{
  "train_examples": 39062,
  "spec_augment": true,
  "encoder_norm_position": "pre",
  "encoder_head_dim": 16,
  "encoder_drop_path": 0.1,
  "encoder_width": 192,
  "text_encoder_causal": true,
  "text_encoder_parallel_block": false,
  "text_encoder_positions": "learned",
  "shampoo_beta": 0.95,
  "grad_clip": 1.0,
  "gradient_noise": 0.3,
  "steps": 7900
}
Rows from block 5 of the audio encoder of a small contrastive audio-text model, named by matrix and row number. Rows with one number belong to one neuron. Each number is 50 + 12 x the weight over its row's rms, rounded and kept within 0 to 99. All counts start at 0.
After each neuron's rows are labels from the 100 clips, of 14848, where the neuron reaches its highest value: "peak on" is the class under the peak. Only what is clearly more common there than usual is listed. The data: synthesized solo parts of chorales (CocoChorales). In brackets: how many of the 100.
# fc1: MLP up (encoder.blocks.5.mlp.fc1.weight, 384x192), inputs 0-191
# fc2: MLP down (encoder.blocks.5.mlp.fc2.weight, 192x384, transposed), outputs 0-191

fc1.42:62 51 58 33 67 43 52 47 58 63 52 76 41 65 60 46 41 37 53 54 61 64 40 64 67 57 50 44 50 40 40 46 34 59 47 50 57 50 50 58 33 55 42 41 19 47 47 51 59 81 41 35 27 54 33 47 45 44 67 47 56 68 66 63 33 46 46 44 59 53 51 52 46 48 63 36 75 53 43 76 53 45 46 48 55 64 60 65 58 48 38 55 37 49 49 14 69 55 30 58 45 45 45 64 55 51 40 72 57 67 44 53 46 48 47 57 43 51 52 35 60 68 52 44 57 59 40 31 33 32 70 59 07 69 54 27 47 54 46 41 40 60 42 52 55 57 47 51 58 21 37 46 49 50 61 56 59 40 83 32 65 48 41 48 56 50 48 43 56 75 66 51 49 29 56 50 53 61 52 30 51 44 46 67 42 37 55 52 76 45 41 47
fc2.42:61 38 31 53 50 43 44 64 48 31 54 59 61 73 56 56 46 67 41 51 61 48 63 54 52 58 58 61 41 58 49 42 50 47 42 63 59 52 56 35 52 48 61 58 50 24 40 49 65 63 50 76 59 65 42 45 54 41 46 34 56 36 38 55 72 67 40 43 42 42 53 48 21 58 34 66 33 66 55 61 47 37 53 54 69 76 69 45 54 52 50 52 37 45 45 31 34 40 30 40 64 57 39 51 48 27 26 60 55 59 46 23 24 51 50 47 61 69 58 21 48 72 47 47 50 51 36 47 45 54 35 54 40 96 63 63 49 41 67 28 69 49 45 64 52 53 52 43 48 62 65 42 52 51 59 64 67 44 46 57 67 54 44 52 63 35 54 46 56 63 41 55 44 64 34 35 69 44 58 50 53 42 58 72 48 62 60 71 56 46 51 43
peak on: C4 (38); G5 (35)

fc1.352:56 51 43 56 68 39 46 43 44 56 80 56 50 48 63 51 72 43 48 66 54 54 48 38 47 66 42 42 65 47 28 72 44 37 36 54 48 63 61 63 52 37 24 44 54 22 46 39 72 48 70 55 47 55 45 61 77 41 68 42 21 32 41 71 50 39 28 55 30 62 56 38 33 53 53 29 51 73 66 56 67 42 60 58 49 49 63 58 76 36 62 51 34 48 63 47 63 42 60 56 63 42 58 41 31 37 60 44 52 57 33 54 48 42 40 48 59 46 49 64 21 44 42 59 40 68 50 45 55 58 51 58 42 62 50 41 51 64 41 38 41 61 33 60 43 46 51 27 64 33 46 62 44 61 49 47 57 57 57 63 31 46 29 53 51 56 69 68 50 45 32 45 63 48 44 35 48 50 63 57 38 63 52 68 41 47 61 52 55 38 51 81
fc2.352:61 45 61 49 71 33 42 48 54 61 68 52 42 51 49 56 36 55 60 33 32 32 52 31 61 67 51 51 50 47 64 54 28 48 55 20 33 33 53 26 47 42 52 45 34 52 53 47 49 40 36 54 42 74 51 49 69 55 35 63 65 39 61 61 58 67 44 60 48 25 65 47 71 62 34 35 59 62 53 40 19 45 47 57 64 49 55 54 56 50 58 50 34 35 52 40 24 38 37 57 53 42 44 58 44 38 42 77 35 52 63 45 48 39 53 51 48 64 60 54 34 64 42 09 48 56 52 56 65 40 51 26 32 54 53 70 47 61 41 54 47 39 48 43 63 53 30 40 44 32 58 51 41 27 77 56 77 33 52 67 53 43 47 55 49 45 44 47 50 31 52 63 54 46 42 39 54 58 60 58 74 57 33 57 58 40 54 56 53 34 51 46
peak on: C4 (41)

fc1.356:54 68 65 50 27 46 29 48 65 34 21 52 46 70 64 51 34 29 50 32 59 65 48 31 52 48 40 51 43 29 70 38 45 39 31 50 44 48 18 53 75 32 55 50 47 49 59 55 51 37 43 46 46 64 40 43 66 34 45 46 54 55 66 58 53 40 47 64 46 50 45 30 60 44 40 57 34 64 71 57 54 39 55 40 71 54 58 52 41 35 47 58 62 73 55 52 53 43 42 60 60 59 32 46 60 50 48 40 46 57 41 53 54 48 38 47 50 44 66 54 54 40 59 52 52 42 22 53 57 50 63 55 47 80 56 47 63 55 39 52 54 53 24 48 46 37 57 52 29 44 63 36 53 44 52 56 70 56 36 53 67 38 33 45 44 28 23 35 58 39 50 54 59 58 54 31 51 48 35 56 57 59 48 51 51 37 45 50 48 76 00 52
fc2.356:52 56 46 44 57 47 23 55 33 70 64 48 69 32 43 54 50 40 35 35 66 51 44 45 43 31 34 28 52 47 69 53 29 68 46 33 59 24 24 62 67 47 30 56 36 59 40 42 60 51 67 38 29 36 60 59 48 53 58 45 44 67 22 48 54 63 46 41 41 61 50 31 63 73 50 49 53 46 63 47 58 51 42 54 50 42 50 75 35 43 62 60 76 45 56 51 50 50 32 34 50 55 52 52 56 52 28 41 50 88 56 56 43 30 58 46 60 38 43 49 40 52 45 60 65 40 42 50 50 54 46 57 45 61 73 41 43 39 55 52 58 64 44 58 47 52 49 56 48 66 45 36 53 54 39 38 39 43 55 60 81 54 37 46 58 25 39 52 65 63 23 55 53 79 60 43 38 51 57 51 48 62 48 45 48 64 64 44 35 27 42 53
peak on: G#3 (26)

fc1.247:49 65 50 57 67 45 44 42 29 65 51 86 65 41 54 60 57 61 54 57 58 39 55 45 79 34 27 43 67 58 62 47 49 55 54 43 53 46 45 37 68 47 59 38 33 58 59 42 26 45 39 53 56 41 50 69 54 51 73 52 35 45 63 62 45 43 38 41 39 43 29 49 49 74 36 14 46 42 40 44 59 47 50 52 53 45 73 55 56 50 50 46 37 48 44 60 40 40 38 69 42 45 58 46 45 45 58 47 44 63 43 60 27 57 41 63 37 58 57 53 60 65 50 30 50 52 45 53 47 31 63 60 31 55 46 24 43 71 61 30 48 56 56 77 51 47 43 52 46 35 42 44 54 62 35 30 39 44 50 61 52 50 55 42 33 33 61 42 45 55 65 50 53 40 19 40 71 54 75 60 56 63 20 48 62 55 55 33 39 53 59 68
fc2.247:34 59 58 54 47 47 61 36 40 52 58 35 64 50 56 52 46 61 66 24 39 47 59 54 35 48 50 37 50 40 51 39 19 63 57 47 36 36 62 45 62 62 53 61 38 56 52 33 33 53 64 38 59 55 51 55 64 52 65 40 57 44 40 54 52 47 64 60 47 20 58 73 58 57 48 80 48 66 43 43 69 41 65 62 71 43 35 31 48 73 62 76 34 43 53 68 32 28 34 71 53 79 41 45 56 45 42 35 37 61 54 50 81 63 57 49 68 55 52 47 77 43 44 47 44 54 48 70 73 39 51 53 39 56 37 70 68 51 57 43 46 60 38 39 54 67 62 60 48 63 68 48 42 43 63 62 61 50 55 42 35 40 39 47 43 48 57 55 46 30 42 61 31 51 63 53 48 41 62 51 51 42 37 51 33 51 41 58 52 35 51 28
peak on: C4 (76)

fc1.215:59 53 50 49 53 43 25 60 46 57 43 62 48 30 51 45 74 37 44 50 57 51 60 33 51 58 37 54 67 49 25 39 47 39 61 43 57 54 45 69 41 57 54 50 41 19 48 28 56 61 57 59 46 49 55 52 61 46 58 27 46 51 45 59 54 58 26 47 31 54 68 54 42 58 54 27 51 51 44 18 48 50 61 52 60 34 74 72 71 67 59 49 52 59 49 47 15 50 50 48 44 46 43 52 20 54 65 56 55 43 21 36 47 50 51 63 59 42 46 72 48 58 37 56 35 57 33 20 57 35 73 51 82 60 49 46 51 52 55 51 27 56 41 57 41 44 63 45 69 53 71 48 52 54 41 45 45 72 22 50 63 48 49 58 53 49 59 42 53 63 54 32 45 46 42 50 46 53 56 55 45 68 35 63 62 43 53 41 61 36 37 73
fc2.215:54 61 63 46 56 41 40 42 24 46 51 49 54 46 66 34 22 53 30 53 35 53 55 35 47 48 34 50 50 39 38 43 45 39 64 44 62 58 59 53 48 46 51 37 42 70 41 62 48 48 48 44 36 61 56 29 61 77 50 48 65 40 77 50 60 36 45 63 44 49 55 49 53 41 55 51 64 70 51 44 60 61 61 65 40 07 50 41 47 54 63 44 33 68 55 53 43 41 36 53 43 68 51 41 44 39 56 36 34 44 50 35 47 47 66 67 49 50 47 41 36 62 43 53 40 48 62 63 59 53 46 26 30 54 67 75 48 54 52 53 48 48 42 60 65 63 45 29 79 55 35 75 30 42 42 62 73 21 57 44 54 49 41 40 50 54 58 58 52 32 43 51 35 49 50 50 56 75 66 42 27 48 25 51 31 66 38 48 43 46 69 52
peak on: C4 (86)

fc1.63:59 49 57 48 41 47 39 52 52 47 57 42 44 52 59 42 40 32 41 67 51 45 31 51 51 54 51 40 44 37 60 45 64 49 61 34 71 47 56 48 56 54 31 17 42 45 67 63 42 58 62 44 72 34 60 59 57 52 43 47 58 54 55 47 67 38 52 67 44 69 46 66 42 15 39 53 57 42 47 61 50 52 40 49 47 70 64 57 50 53 92 54 45 49 71 66 39 69 59 58 44 60 53 42 82 31 44 47 48 55 46 55 35 43 49 52 44 60 69 48 24 44 58 32 37 58 45 51 43 77 49 86 61 57 46 28 65 51 53 29 52 34 55 41 57 79 56 49 57 49 42 58 46 49 74 27 50 34 35 46 42 40 53 67 43 58 47 50 48 30 51 29 56 34 41 62 48 31 51 59 43 37 48 42 72 40 50 49 56 54 43 59
fc2.63:48 36 52 48 37 31 52 55 52 59 31 34 59 46 75 75 56 39 59 63 71 66 47 48 70 49 70 34 40 34 46 47 60 54 63 51 44 80 42 62 58 63 45 45 48 69 43 47 40 49 57 51 55 65 72 41 35 47 51 63 55 29 65 51 46 38 48 34 51 54 41 67 63 33 63 54 59 58 64 61 61 58 53 37 54 51 52 49 62 67 42 60 36 53 65 52 28 60 47 40 46 57 55 34 61 48 40 37 50 46 65 65 39 61 42 45 42 44 43 62 41 33 52 38 60 54 45 41 63 50 28 47 65 45 53 52 57 38 38 43 50 46 36 23 43 70 33 45 79 57 31 65 51 39 31 55 49 54 73 59 44 56 48 41 49 62 56 51 47 47 49 40 62 35 42 68 69 23 42 33 57 43 43 45 30 41 58 44 48 85 22 32
peak on: silence (66); D#4 (30)

fc1.111:53 55 44 44 27 59 49 42 58 59 68 52 42 49 66 65 70 38 71 44 66 68 78 47 68 51 54 47 52 45 44 42 52 28 58 32 65 49 42 40 35 54 37 35 41 29 68 42 58 52 41 53 50 49 45 42 55 26 34 54 19 45 56 49 56 54 27 45 41 59 48 36 53 43 53 51 74 54 42 51 77 47 58 53 73 59 56 53 27 62 55 57 41 53 53 40 58 36 41 44 54 31 52 55 60 34 34 17 54 86 45 19 32 22 20 66 33 49 49 32 54 57 45 55 69 59 47 43 62 60 53 43 53 51 58 56 47 54 51 61 49 39 47 63 36 43 69 50 46 58 37 48 55 43 47 47 61 57 52 78 56 49 24 53 57 65 51 46 49 53 43 37 50 55 68 45 71 49 56 61 56 57 55 54 48 45 37 51 60 34 40 55
fc2.111:72 69 56 34 39 40 47 50 59 63 43 36 42 41 42 54 47 52 31 55 51 62 44 50 46 40 41 42 49 69 37 45 37 35 58 67 58 59 57 65 32 50 45 54 37 71 54 47 42 47 54 48 34 54 51 58 50 48 56 48 69 35 76 56 58 53 38 22 28 55 41 60 23 40 67 56 67 42 72 80 59 50 60 56 49 54 44 72 46 49 55 85 55 54 60 53 41 50 18 62 49 58 52 42 59 49 52 63 44 48 38 46 46 37 66 57 55 28 49 45 51 39 55 48 57 53 48 55 68 49 34 66 55 88 55 63 64 41 38 46 67 55 55 47 49 47 35 28 63 43 57 47 65 52 54 48 34 71 65 34 49 49 54 39 51 56 33 24 42 13 46 48 45 47 55 44 53 43 65 63 57 54 50 49 58 40 45 23 69 53 46 55
peak on: C4 (67)

fc1.331:78 68 40 52 33 48 46 42 55 45 48 57 56 53 48 55 71 39 81 53 51 39 26 67 40 20 50 48 43 47 55 58 46 43 30 48 58 53 32 73 51 46 37 48 55 47 51 40 58 39 49 55 38 37 45 73 54 22 54 69 50 59 43 46 72 38 33 36 55 58 28 45 55 45 50 38 61 61 44 66 33 45 58 39 55 61 50 52 53 53 67 42 61 67 54 36 78 53 38 39 72 55 77 43 65 42 49 53 59 57 60 68 38 74 52 46 39 69 51 47 64 53 39 29 40 65 49 54 45 60 52 55 49 62 54 64 63 44 54 53 49 54 55 53 39 33 58 51 55 32 24 35 56 50 47 44 47 40 43 52 44 44 31 63 46 33 46 51 57 39 35 23 32 51 37 46 52 65 55 45 16 75 55 41 53 59 48 32 62 49 33 60
fc2.331:50 53 50 51 51 47 47 62 37 77 35 42 25 47 50 43 52 47 59 50 49 32 47 54 53 48 44 51 44 35 48 45 34 54 39 31 59 47 56 52 45 30 62 55 34 52 57 60 48 57 47 52 50 37 46 50 88 59 51 30 53 37 43 64 61 35 47 35 46 54 80 55 80 39 43 60 54 36 22 61 36 47 36 60 61 51 76 87 64 44 35 57 35 39 21 56 43 38 45 44 56 49 29 40 61 49 61 58 48 55 44 53 33 40 50 44 52 24 39 60 59 51 40 49 62 42 52 53 35 53 47 62 50 46 41 67 52 50 52 64 41 61 37 38 56 48 46 26 47 36 33 25 42 46 56 55 54 48 50 45 63 47 77 46 39 40 47 27 35 59 57 69 42 46 52 37 35 54 40 64 21 58 53 53 45 30 55 79 49 34 42 46
peak on: G#3 (82)

fc1.263:57 79 47 45 49 51 43 62 47 63 72 67 71 51 62 45 60 35 63 54 54 60 64 50 49 66 54 58 67 45 68 29 54 27 52 55 43 42 41 68 46 90 40 48 14 34 61 23 39 50 72 64 50 50 50 36 72 44 84 35 32 47 52 67 72 45 40 48 40 58 55 63 48 43 57 42 52 54 49 41 51 38 43 62 57 48 59 49 41 38 46 53 42 44 58 42 40 40 59 48 52 46 43 51 39 47 38 34 37 50 55 50 17 62 49 52 28 35 64 40 63 45 31 58 42 32 47 51 39 41 35 38 71 56 55 37 43 49 57 46 43 45 52 43 36 55 50 58 37 29 59 39 59 49 72 29 43 64 51 58 66 43 54 42 50 47 62 60 60 52 39 33 54 50 50 56 64 51 61 52 45 46 37 47 52 43 55 45 62 16 43 66
fc2.263:42 35 51 65 66 47 50 68 48 68 64 72 50 66 57 49 60 53 53 50 48 35 45 51 48 63 35 42 39 53 42 52 35 57 58 45 45 59 29 38 47 56 41 42 46 48 72 49 19 63 54 62 33 52 58 54 55 46 54 58 32 21 40 75 62 45 16 44 43 50 52 68 69 60 43 48 28 44 52 38 55 54 66 37 74 48 62 46 55 46 41 43 51 58 54 50 53 56 55 42 56 69 49 52 50 38 38 48 41 42 42 60 56 68 66 60 59 44 38 48 39 74 38 26 44 42 55 39 40 39 44 47 68 47 54 36 51 57 62 55 54 44 52 59 55 53 61 46 65 55 54 54 52 05 61 71 56 58 42 51 42 45 49 78 39 60 42 66 58 39 39 47 52 59 54 82 63 62 79 64 35 52 44 65 35 43 42 83 53 38 44 48
peak on: C4 (58)

fc1.123:40 59 70 44 53 53 33 60 50 44 43 34 68 51 72 44 29 46 67 39 44 47 50 48 35 53 62 52 56 53 67 45 30 53 47 51 78 31 40 69 64 50 39 51 50 50 58 61 68 54 32 28 66 72 57 70 46 19 55 35 40 56 48 49 57 27 42 43 77 53 43 74 38 50 38 42 61 58 53 51 27 54 50 40 27 48 60 33 56 51 52 31 31 30 65 19 53 60 69 53 45 43 65 45 48 54 51 21 56 46 59 61 50 58 47 48 44 39 39 50 74 47 43 60 48 48 45 48 32 50 46 25 43 49 46 62 33 30 63 45 29 37 49 55 75 56 55 47 39 42 59 45 61 46 40 48 58 62 38 41 59 78 57 45 46 30 49 46 52 43 61 40 43 54 58 36 55 59 40 54 55 62 54 67 37 58 49 64 51 48 55 70
fc2.123:58 57 36 47 46 61 57 53 57 61 50 55 47 44 55 52 54 69 53 33 63 53 34 53 22 34 82 58 40 60 56 59 67 45 58 42 50 68 32 39 57 54 71 55 35 51 58 64 46 61 44 53 49 55 58 58 57 45 49 50 56 41 63 36 50 37 28 71 61 41 39 48 67 41 52 31 46 74 41 46 62 67 61 51 38 49 65 62 53 53 57 47 52 52 35 43 56 55 43 27 37 48 60 34 37 64 49 54 65 49 49 35 59 50 31 29 46 49 60 51 72 61 54 56 57 91 49 62 54 37 70 54 60 45 45 44 40 32 64 68 65 54 49 42 45 51 46 51 23 37 63 37 24 36 32 32 33 52 38 28 57 70 62 40 61 70 58 58 39 54 60 50 54 42 38 61 10 59 51 72 44 51 61 39 49 43 54 48 48 51 44 61
peak on: F5 (25)

fc1.264:65 43 66 56 59 76 53 35 35 54 50 52 36 40 58 31 65 34 39 54 76 47 20 61 46 36 58 53 59 42 38 51 56 35 51 54 52 40 40 57 34 51 44 41 40 64 49 49 42 46 33 58 41 38 53 48 44 57 56 52 41 56 25 55 38 64 63 53 48 46 46 39 38 34 39 60 65 45 62 55 57 25 41 47 15 54 46 50 48 40 31 43 37 52 48 52 34 58 59 58 42 59 41 56 26 40 37 44 63 67 49 39 48 50 38 46 48 43 50 61 70 60 78 11 38 44 59 30 19 42 40 63 62 46 56 52 26 32 56 54 47 56 70 44 40 43 49 45 70 30 60 54 54 78 35 45 38 60 48 43 62 48 49 44 51 48 72 61 38 54 57 31 46 46 44 39 58 61 42 51 35 34 31 55 40 43 39 48 55 45 45 73
fc2.264:60 52 60 41 56 49 40 52 48 70 80 80 61 52 43 59 63 64 64 21 76 57 45 55 22 47 52 49 58 38 45 38 54 59 79 47 32 39 44 73 46 47 41 40 32 59 46 36 53 48 44 46 44 47 40 37 69 50 59 63 84 68 59 49 36 48 45 36 61 39 31 44 49 58 44 61 49 63 52 39 56 61 55 48 55 58 54 84 61 39 61 61 60 28 57 43 66 59 48 47 38 58 52 46 21 55 56 23 57 63 52 55 59 59 60 51 57 60 49 50 52 60 47 42 38 67 34 70 54 56 31 32 32 69 43 47 43 39 65 38 50 57 64 40 73 48 51 48 39 39 52 44 74 55 48 69 58 39 41 47 44 48 40 60 64 54 42 50 34 51 49 59 28 44 47 62 48 49 43 50 45 55 44 25 37 60 62 58 47 34 52 69
peak on: G4 (56)

fc1.357:30 60 48 51 50 40 49 35 45 58 58 54 40 40 53 58 36 42 37 67 52 63 48 43 56 58 32 39 43 35 51 41 39 57 67 55 41 76 61 69 38 51 96 54 46 32 16 48 43 75 33 33 61 53 56 53 42 71 42 58 55 49 53 43 61 46 56 59 54 62 40 66 40 51 49 75 51 51 80 48 58 39 49 44 36 19 52 82 35 31 35 53 40 45 56 64 53 46 61 17 51 55 43 60 34 57 46 44 45 50 46 53 41 41 47 57 50 59 48 60 49 52 66 47 57 45 70 59 42 60 51 37 57 38 45 66 56 45 51 55 26 57 54 58 51 41 62 45 31 50 54 65 29 60 57 60 48 36 28 56 38 40 45 54 69 45 62 33 66 48 62 44 74 46 47 57 67 65 61 42 56 43 63 47 43 31 58 54 44 61 45 42
fc2.357:58 55 44 47 58 64 47 52 32 52 42 56 24 58 36 56 49 54 64 66 55 38 53 41 27 67 67 51 45 51 54 59 39 61 39 38 41 55 49 49 53 35 63 50 43 55 42 70 55 55 26 16 49 56 49 58 27 53 53 40 65 58 20 72 48 48 60 29 38 45 40 55 22 43 50 49 45 46 39 44 34 49 38 49 38 43 48 48 43 55 47 58 49 49 50 71 63 53 66 37 47 52 58 28 61 61 55 52 61 33 67 64 44 61 27 41 55 39 61 53 27 33 50 45 58 34 64 45 65 19 47 31 58 46 63 57 54 33 58 51 63 45 40 34 42 34 59 57 57 56 55 40 23 78 41 69 49 44 29 60 66 47 47 51 77 49 56 29 43 56 43 44 53 43 41 21 57 50 46 54 46 54 53 62 51 55 61 76 67 41 54 63
peak on: F5 (94)

fc1.53:51 49 68 66 57 50 53 70 40 36 53 46 52 47 47 46 63 42 29 60 27 49 26 52 50 43 62 47 47 45 39 41 62 47 44 69 59 64 59 53 30 57 21 32 59 57 41 33 53 76 59 34 68 45 49 40 59 52 57 51 60 60 63 51 64 62 54 32 32 44 57 47 34 47 51 74 43 42 40 51 37 76 15 49 48 38 62 50 57 57 83 25 52 48 51 54 40 23 34 61 57 67 51 43 57 39 50 58 49 55 39 46 48 62 29 49 65 46 54 27 48 44 63 48 42 43 54 50 51 40 64 45 57 50 50 51 46 29 29 38 47 47 43 45 52 60 48 61 69 47 77 52 25 36 24 49 55 72 61 70 56 51 42 35 50 61 55 50 54 42 61 46 49 35 60 64 31 53 36 43 61 48 55 52 56 72 51 64 56 72 48 66
fc2.53:43 44 51 79 20 54 37 47 48 64 64 69 49 52 69 50 38 63 86 52 59 61 63 46 41 72 66 59 21 31 42 45 37 56 43 48 47 51 45 36 53 52 44 55 26 53 49 32 42 32 64 55 39 44 58 57 58 80 61 38 46 55 43 43 46 43 36 25 48 46 58 42 42 48 53 51 53 49 68 54 50 48 46 61 57 57 24 56 51 54 45 63 31 64 56 56 45 44 54 50 52 67 49 62 44 54 45 33 59 44 59 60 49 58 51 25 57 61 43 49 53 41 52 39 61 64 58 49 35 43 34 49 40 57 50 56 53 36 69 44 64 23 22 51 61 53 26 71 59 61 62 31 57 65 42 30 36 50 56 24 45 50 19 47 46 56 33 49 76 38 56 47 49 61 54 59 58 33 58 70 45 62 60 47 34 51 58 50 48 58 57 65
peak on: G4 (97)

fc1.285:46 45 42 59 53 73 45 38 64 52 53 47 57 70 57 44 69 57 52 71 63 54 39 48 63 51 82 54 62 47 63 47 20 43 37 50 53 43 57 55 47 51 63 42 58 64 66 28 55 46 53 42 51 57 47 55 50 65 49 24 46 43 51 62 32 56 71 52 55 47 46 44 57 42 28 57 22 54 62 44 53 48 42 50 29 53 64 40 37 54 64 63 52 26 54 39 62 39 40 72 44 54 42 30 34 64 40 27 62 64 53 52 37 54 24 51 65 58 58 56 51 52 52 74 42 54 55 56 48 61 74 50 67 42 57 46 45 18 53 34 35 51 52 52 40 48 55 26 45 54 49 51 45 43 22 43 53 26 43 39 70 42 60 54 41 60 70 50 60 33 78 37 52 45 53 47 50 71 49 34 36 39 66 45 71 60 54 51 45 75 53 50
fc2.285:41 44 62 58 43 41 53 31 44 56 50 51 56 44 41 44 38 50 42 59 51 44 52 54 58 27 70 63 47 49 30 49 57 56 46 21 50 44 51 65 39 50 58 49 49 65 45 44 44 41 41 35 35 48 51 59 49 53 47 60 60 56 45 48 56 36 48 31 13 52 45 54 44 46 39 28 57 61 39 57 27 69 40 54 40 65 48 60 60 36 76 53 52 21 42 59 53 48 36 58 49 54 56 22 65 50 58 44 42 49 60 60 72 50 28 51 73 42 67 35 52 63 28 54 77 64 45 59 52 28 54 52 25 52 56 56 62 41 60 36 49 57 37 27 50 62 55 61 41 36 14 34 45 57 48 22 48 57 48 21 52 63 41 58 40 41 61 37 51 43 30 43 61 58 48 54 33 43 36 34 60 39 35 36 50 63 65 48 52 62 51 67
peak on: G4 (100)

fc1.102:37 25 69 62 27 54 42 50 51 41 52 69 55 65 47 58 58 47 71 41 25 64 76 48 37 43 46 49 52 55 68 35 37 46 50 48 59 40 49 68 71 55 67 66 58 50 78 27 64 44 55 58 40 58 52 16 65 48 71 34 75 57 61 57 44 54 37 48 42 61 53 67 49 54 72 35 59 60 51 63 51 51 37 49 49 56 32 45 48 45 37 65 42 63 37 51 43 55 47 61 53 45 50 66 44 54 64 49 69 61 60 50 48 58 59 67 52 44 27 39 42 70 30 44 53 60 65 55 47 44 49 59 43 53 44 52 78 39 65 57 35 50 47 44 22 53 53 53 63 45 71 46 46 37 49 48 49 59 46 56 32 38 36 45 42 43 55 62 47 70 64 28 54 47 74 57 42 53 74 61 58 54 51 35 52 35 47 18 58 39 49 61
fc2.102:61 73 53 25 50 56 57 45 71 43 48 63 39 46 50 70 56 54 51 59 64 54 49 47 34 45 29 45 39 53 44 51 41 50 41 46 43 46 42 58 63 51 47 48 33 61 62 44 50 62 46 36 37 47 57 55 48 48 70 32 47 42 60 58 47 54 44 46 53 60 72 44 33 47 56 38 37 49 39 72 46 35 62 64 37 47 53 64 54 55 36 57 43 32 68 54 43 43 49 67 53 79 54 50 30 47 36 49 33 59 56 51 72 58 53 60 38 57 53 27 32 84 39 57 51 60 44 74 50 57 45 54 62 67 59 67 72 47 63 44 67 44 48 53 46 65 24 34 52 54 67 29 47 65 48 35 65 42 70 41 38 72 55 33 41 46 37 39 66 08 56 53 41 49 57 56 51 60 65 54 52 45 54 71 39 43 76 43 48 46 76 62
peak on: C4 (46); B3 (30)

fc1.260:34 59 56 44 64 65 32 43 48 35 69 73 60 57 44 51 54 34 58 42 68 61 19 55 57 59 40 43 63 43 38 61 21 18 66 47 51 57 53 60 45 75 30 33 38 55 62 42 55 59 61 57 43 63 48 55 51 52 67 59 47 35 58 66 49 63 58 64 42 51 57 50 44 36 54 10 58 55 30 21 51 53 45 70 57 53 60 45 54 64 49 45 26 49 41 51 48 66 38 50 49 46 62 46 38 29 26 50 68 46 63 51 61 46 27 47 67 56 51 50 54 46 59 48 42 51 55 65 45 66 69 46 68 60 65 54 46 53 60 36 42 62 53 50 41 51 32 64 68 41 52 57 27 42 33 34 61 53 39 48 44 53 22 41 49 54 60 46 63 57 54 48 59 60 41 40 56 55 64 48 61 68 42 47 72 51 69 51 47 59 51 74
fc2.260:43 51 60 49 65 54 18 36 63 55 62 58 58 52 62 49 59 47 44 47 59 31 47 55 68 63 89 63 41 67 53 64 34 63 72 42 66 58 60 39 37 56 44 45 35 70 56 42 36 47 53 49 42 69 32 58 59 64 58 56 64 51 68 46 57 59 53 46 47 54 34 39 62 61 34 49 38 66 66 40 57 53 48 68 48 45 45 55 51 43 51 55 45 34 55 34 43 47 43 49 44 59 53 55 45 44 37 60 45 48 74 41 40 40 55 56 44 53 34 46 50 71 57 44 41 54 73 76 41 55 53 52 50 80 47 41 60 53 77 39 60 54 49 29 70 41 54 46 49 56 50 68 37 47 41 57 47 62 24 58 48 27 50 31 26 61 65 53 42 56 30 55 31 51 55 53 47 54 40 48 55 63 68 44 68 83 53 49 59 78 71 56
peak on: G4 (56)

fc1.16:39 43 36 60 73 20 56 52 40 47 50 51 31 77 49 59 69 46 45 55 53 36 38 45 56 62 47 67 67 39 41 49 40 44 54 43 49 35 68 60 54 58 45 61 39 29 55 26 48 48 66 52 54 56 40 45 64 41 75 73 46 60 48 50 52 34 09 82 62 44 52 35 27 43 38 47 68 59 36 38 56 50 49 60 41 49 62 20 55 37 53 43 32 47 50 44 59 36 45 36 55 50 50 41 44 29 41 45 45 56 31 67 65 33 27 33 51 47 64 57 52 68 53 37 48 65 46 42 54 50 38 62 50 65 36 40 33 55 54 53 39 43 68 57 58 52 38 47 52 47 55 62 61 46 46 42 55 73 56 54 41 58 42 55 67 64 51 61 49 46 56 35 71 41 59 43 33 66 66 59 49 52 46 60 32 44 33 48 31 30 54 63
fc2.16:60 49 79 48 60 34 67 45 37 51 95 74 43 39 45 53 51 66 70 53 45 52 68 44 38 81 57 57 39 47 61 58 44 53 51 65 50 47 62 32 65 59 37 51 57 22 36 42 64 56 57 69 46 66 42 69 64 69 51 48 73 48 34 57 49 47 63 61 44 28 56 58 50 68 51 46 67 62 46 36 51 28 46 64 58 48 41 54 56 62 62 60 42 66 70 44 47 38 56 50 33 48 54 70 56 39 52 64 40 74 63 32 60 45 50 85 27 53 39 60 43 44 45 36 47 55 50 46 33 47 46 35 31 46 49 50 48 59 52 46 55 60 64 54 61 54 47 48 57 53 64 42 59 34 45 67 57 46 46 36 40 49 42 59 42 67 59 58 43 26 49 43 39 47 36 30 53 50 46 49 65 57 23 58 37 60 51 51 60 57 36 42
peak on: silence (74)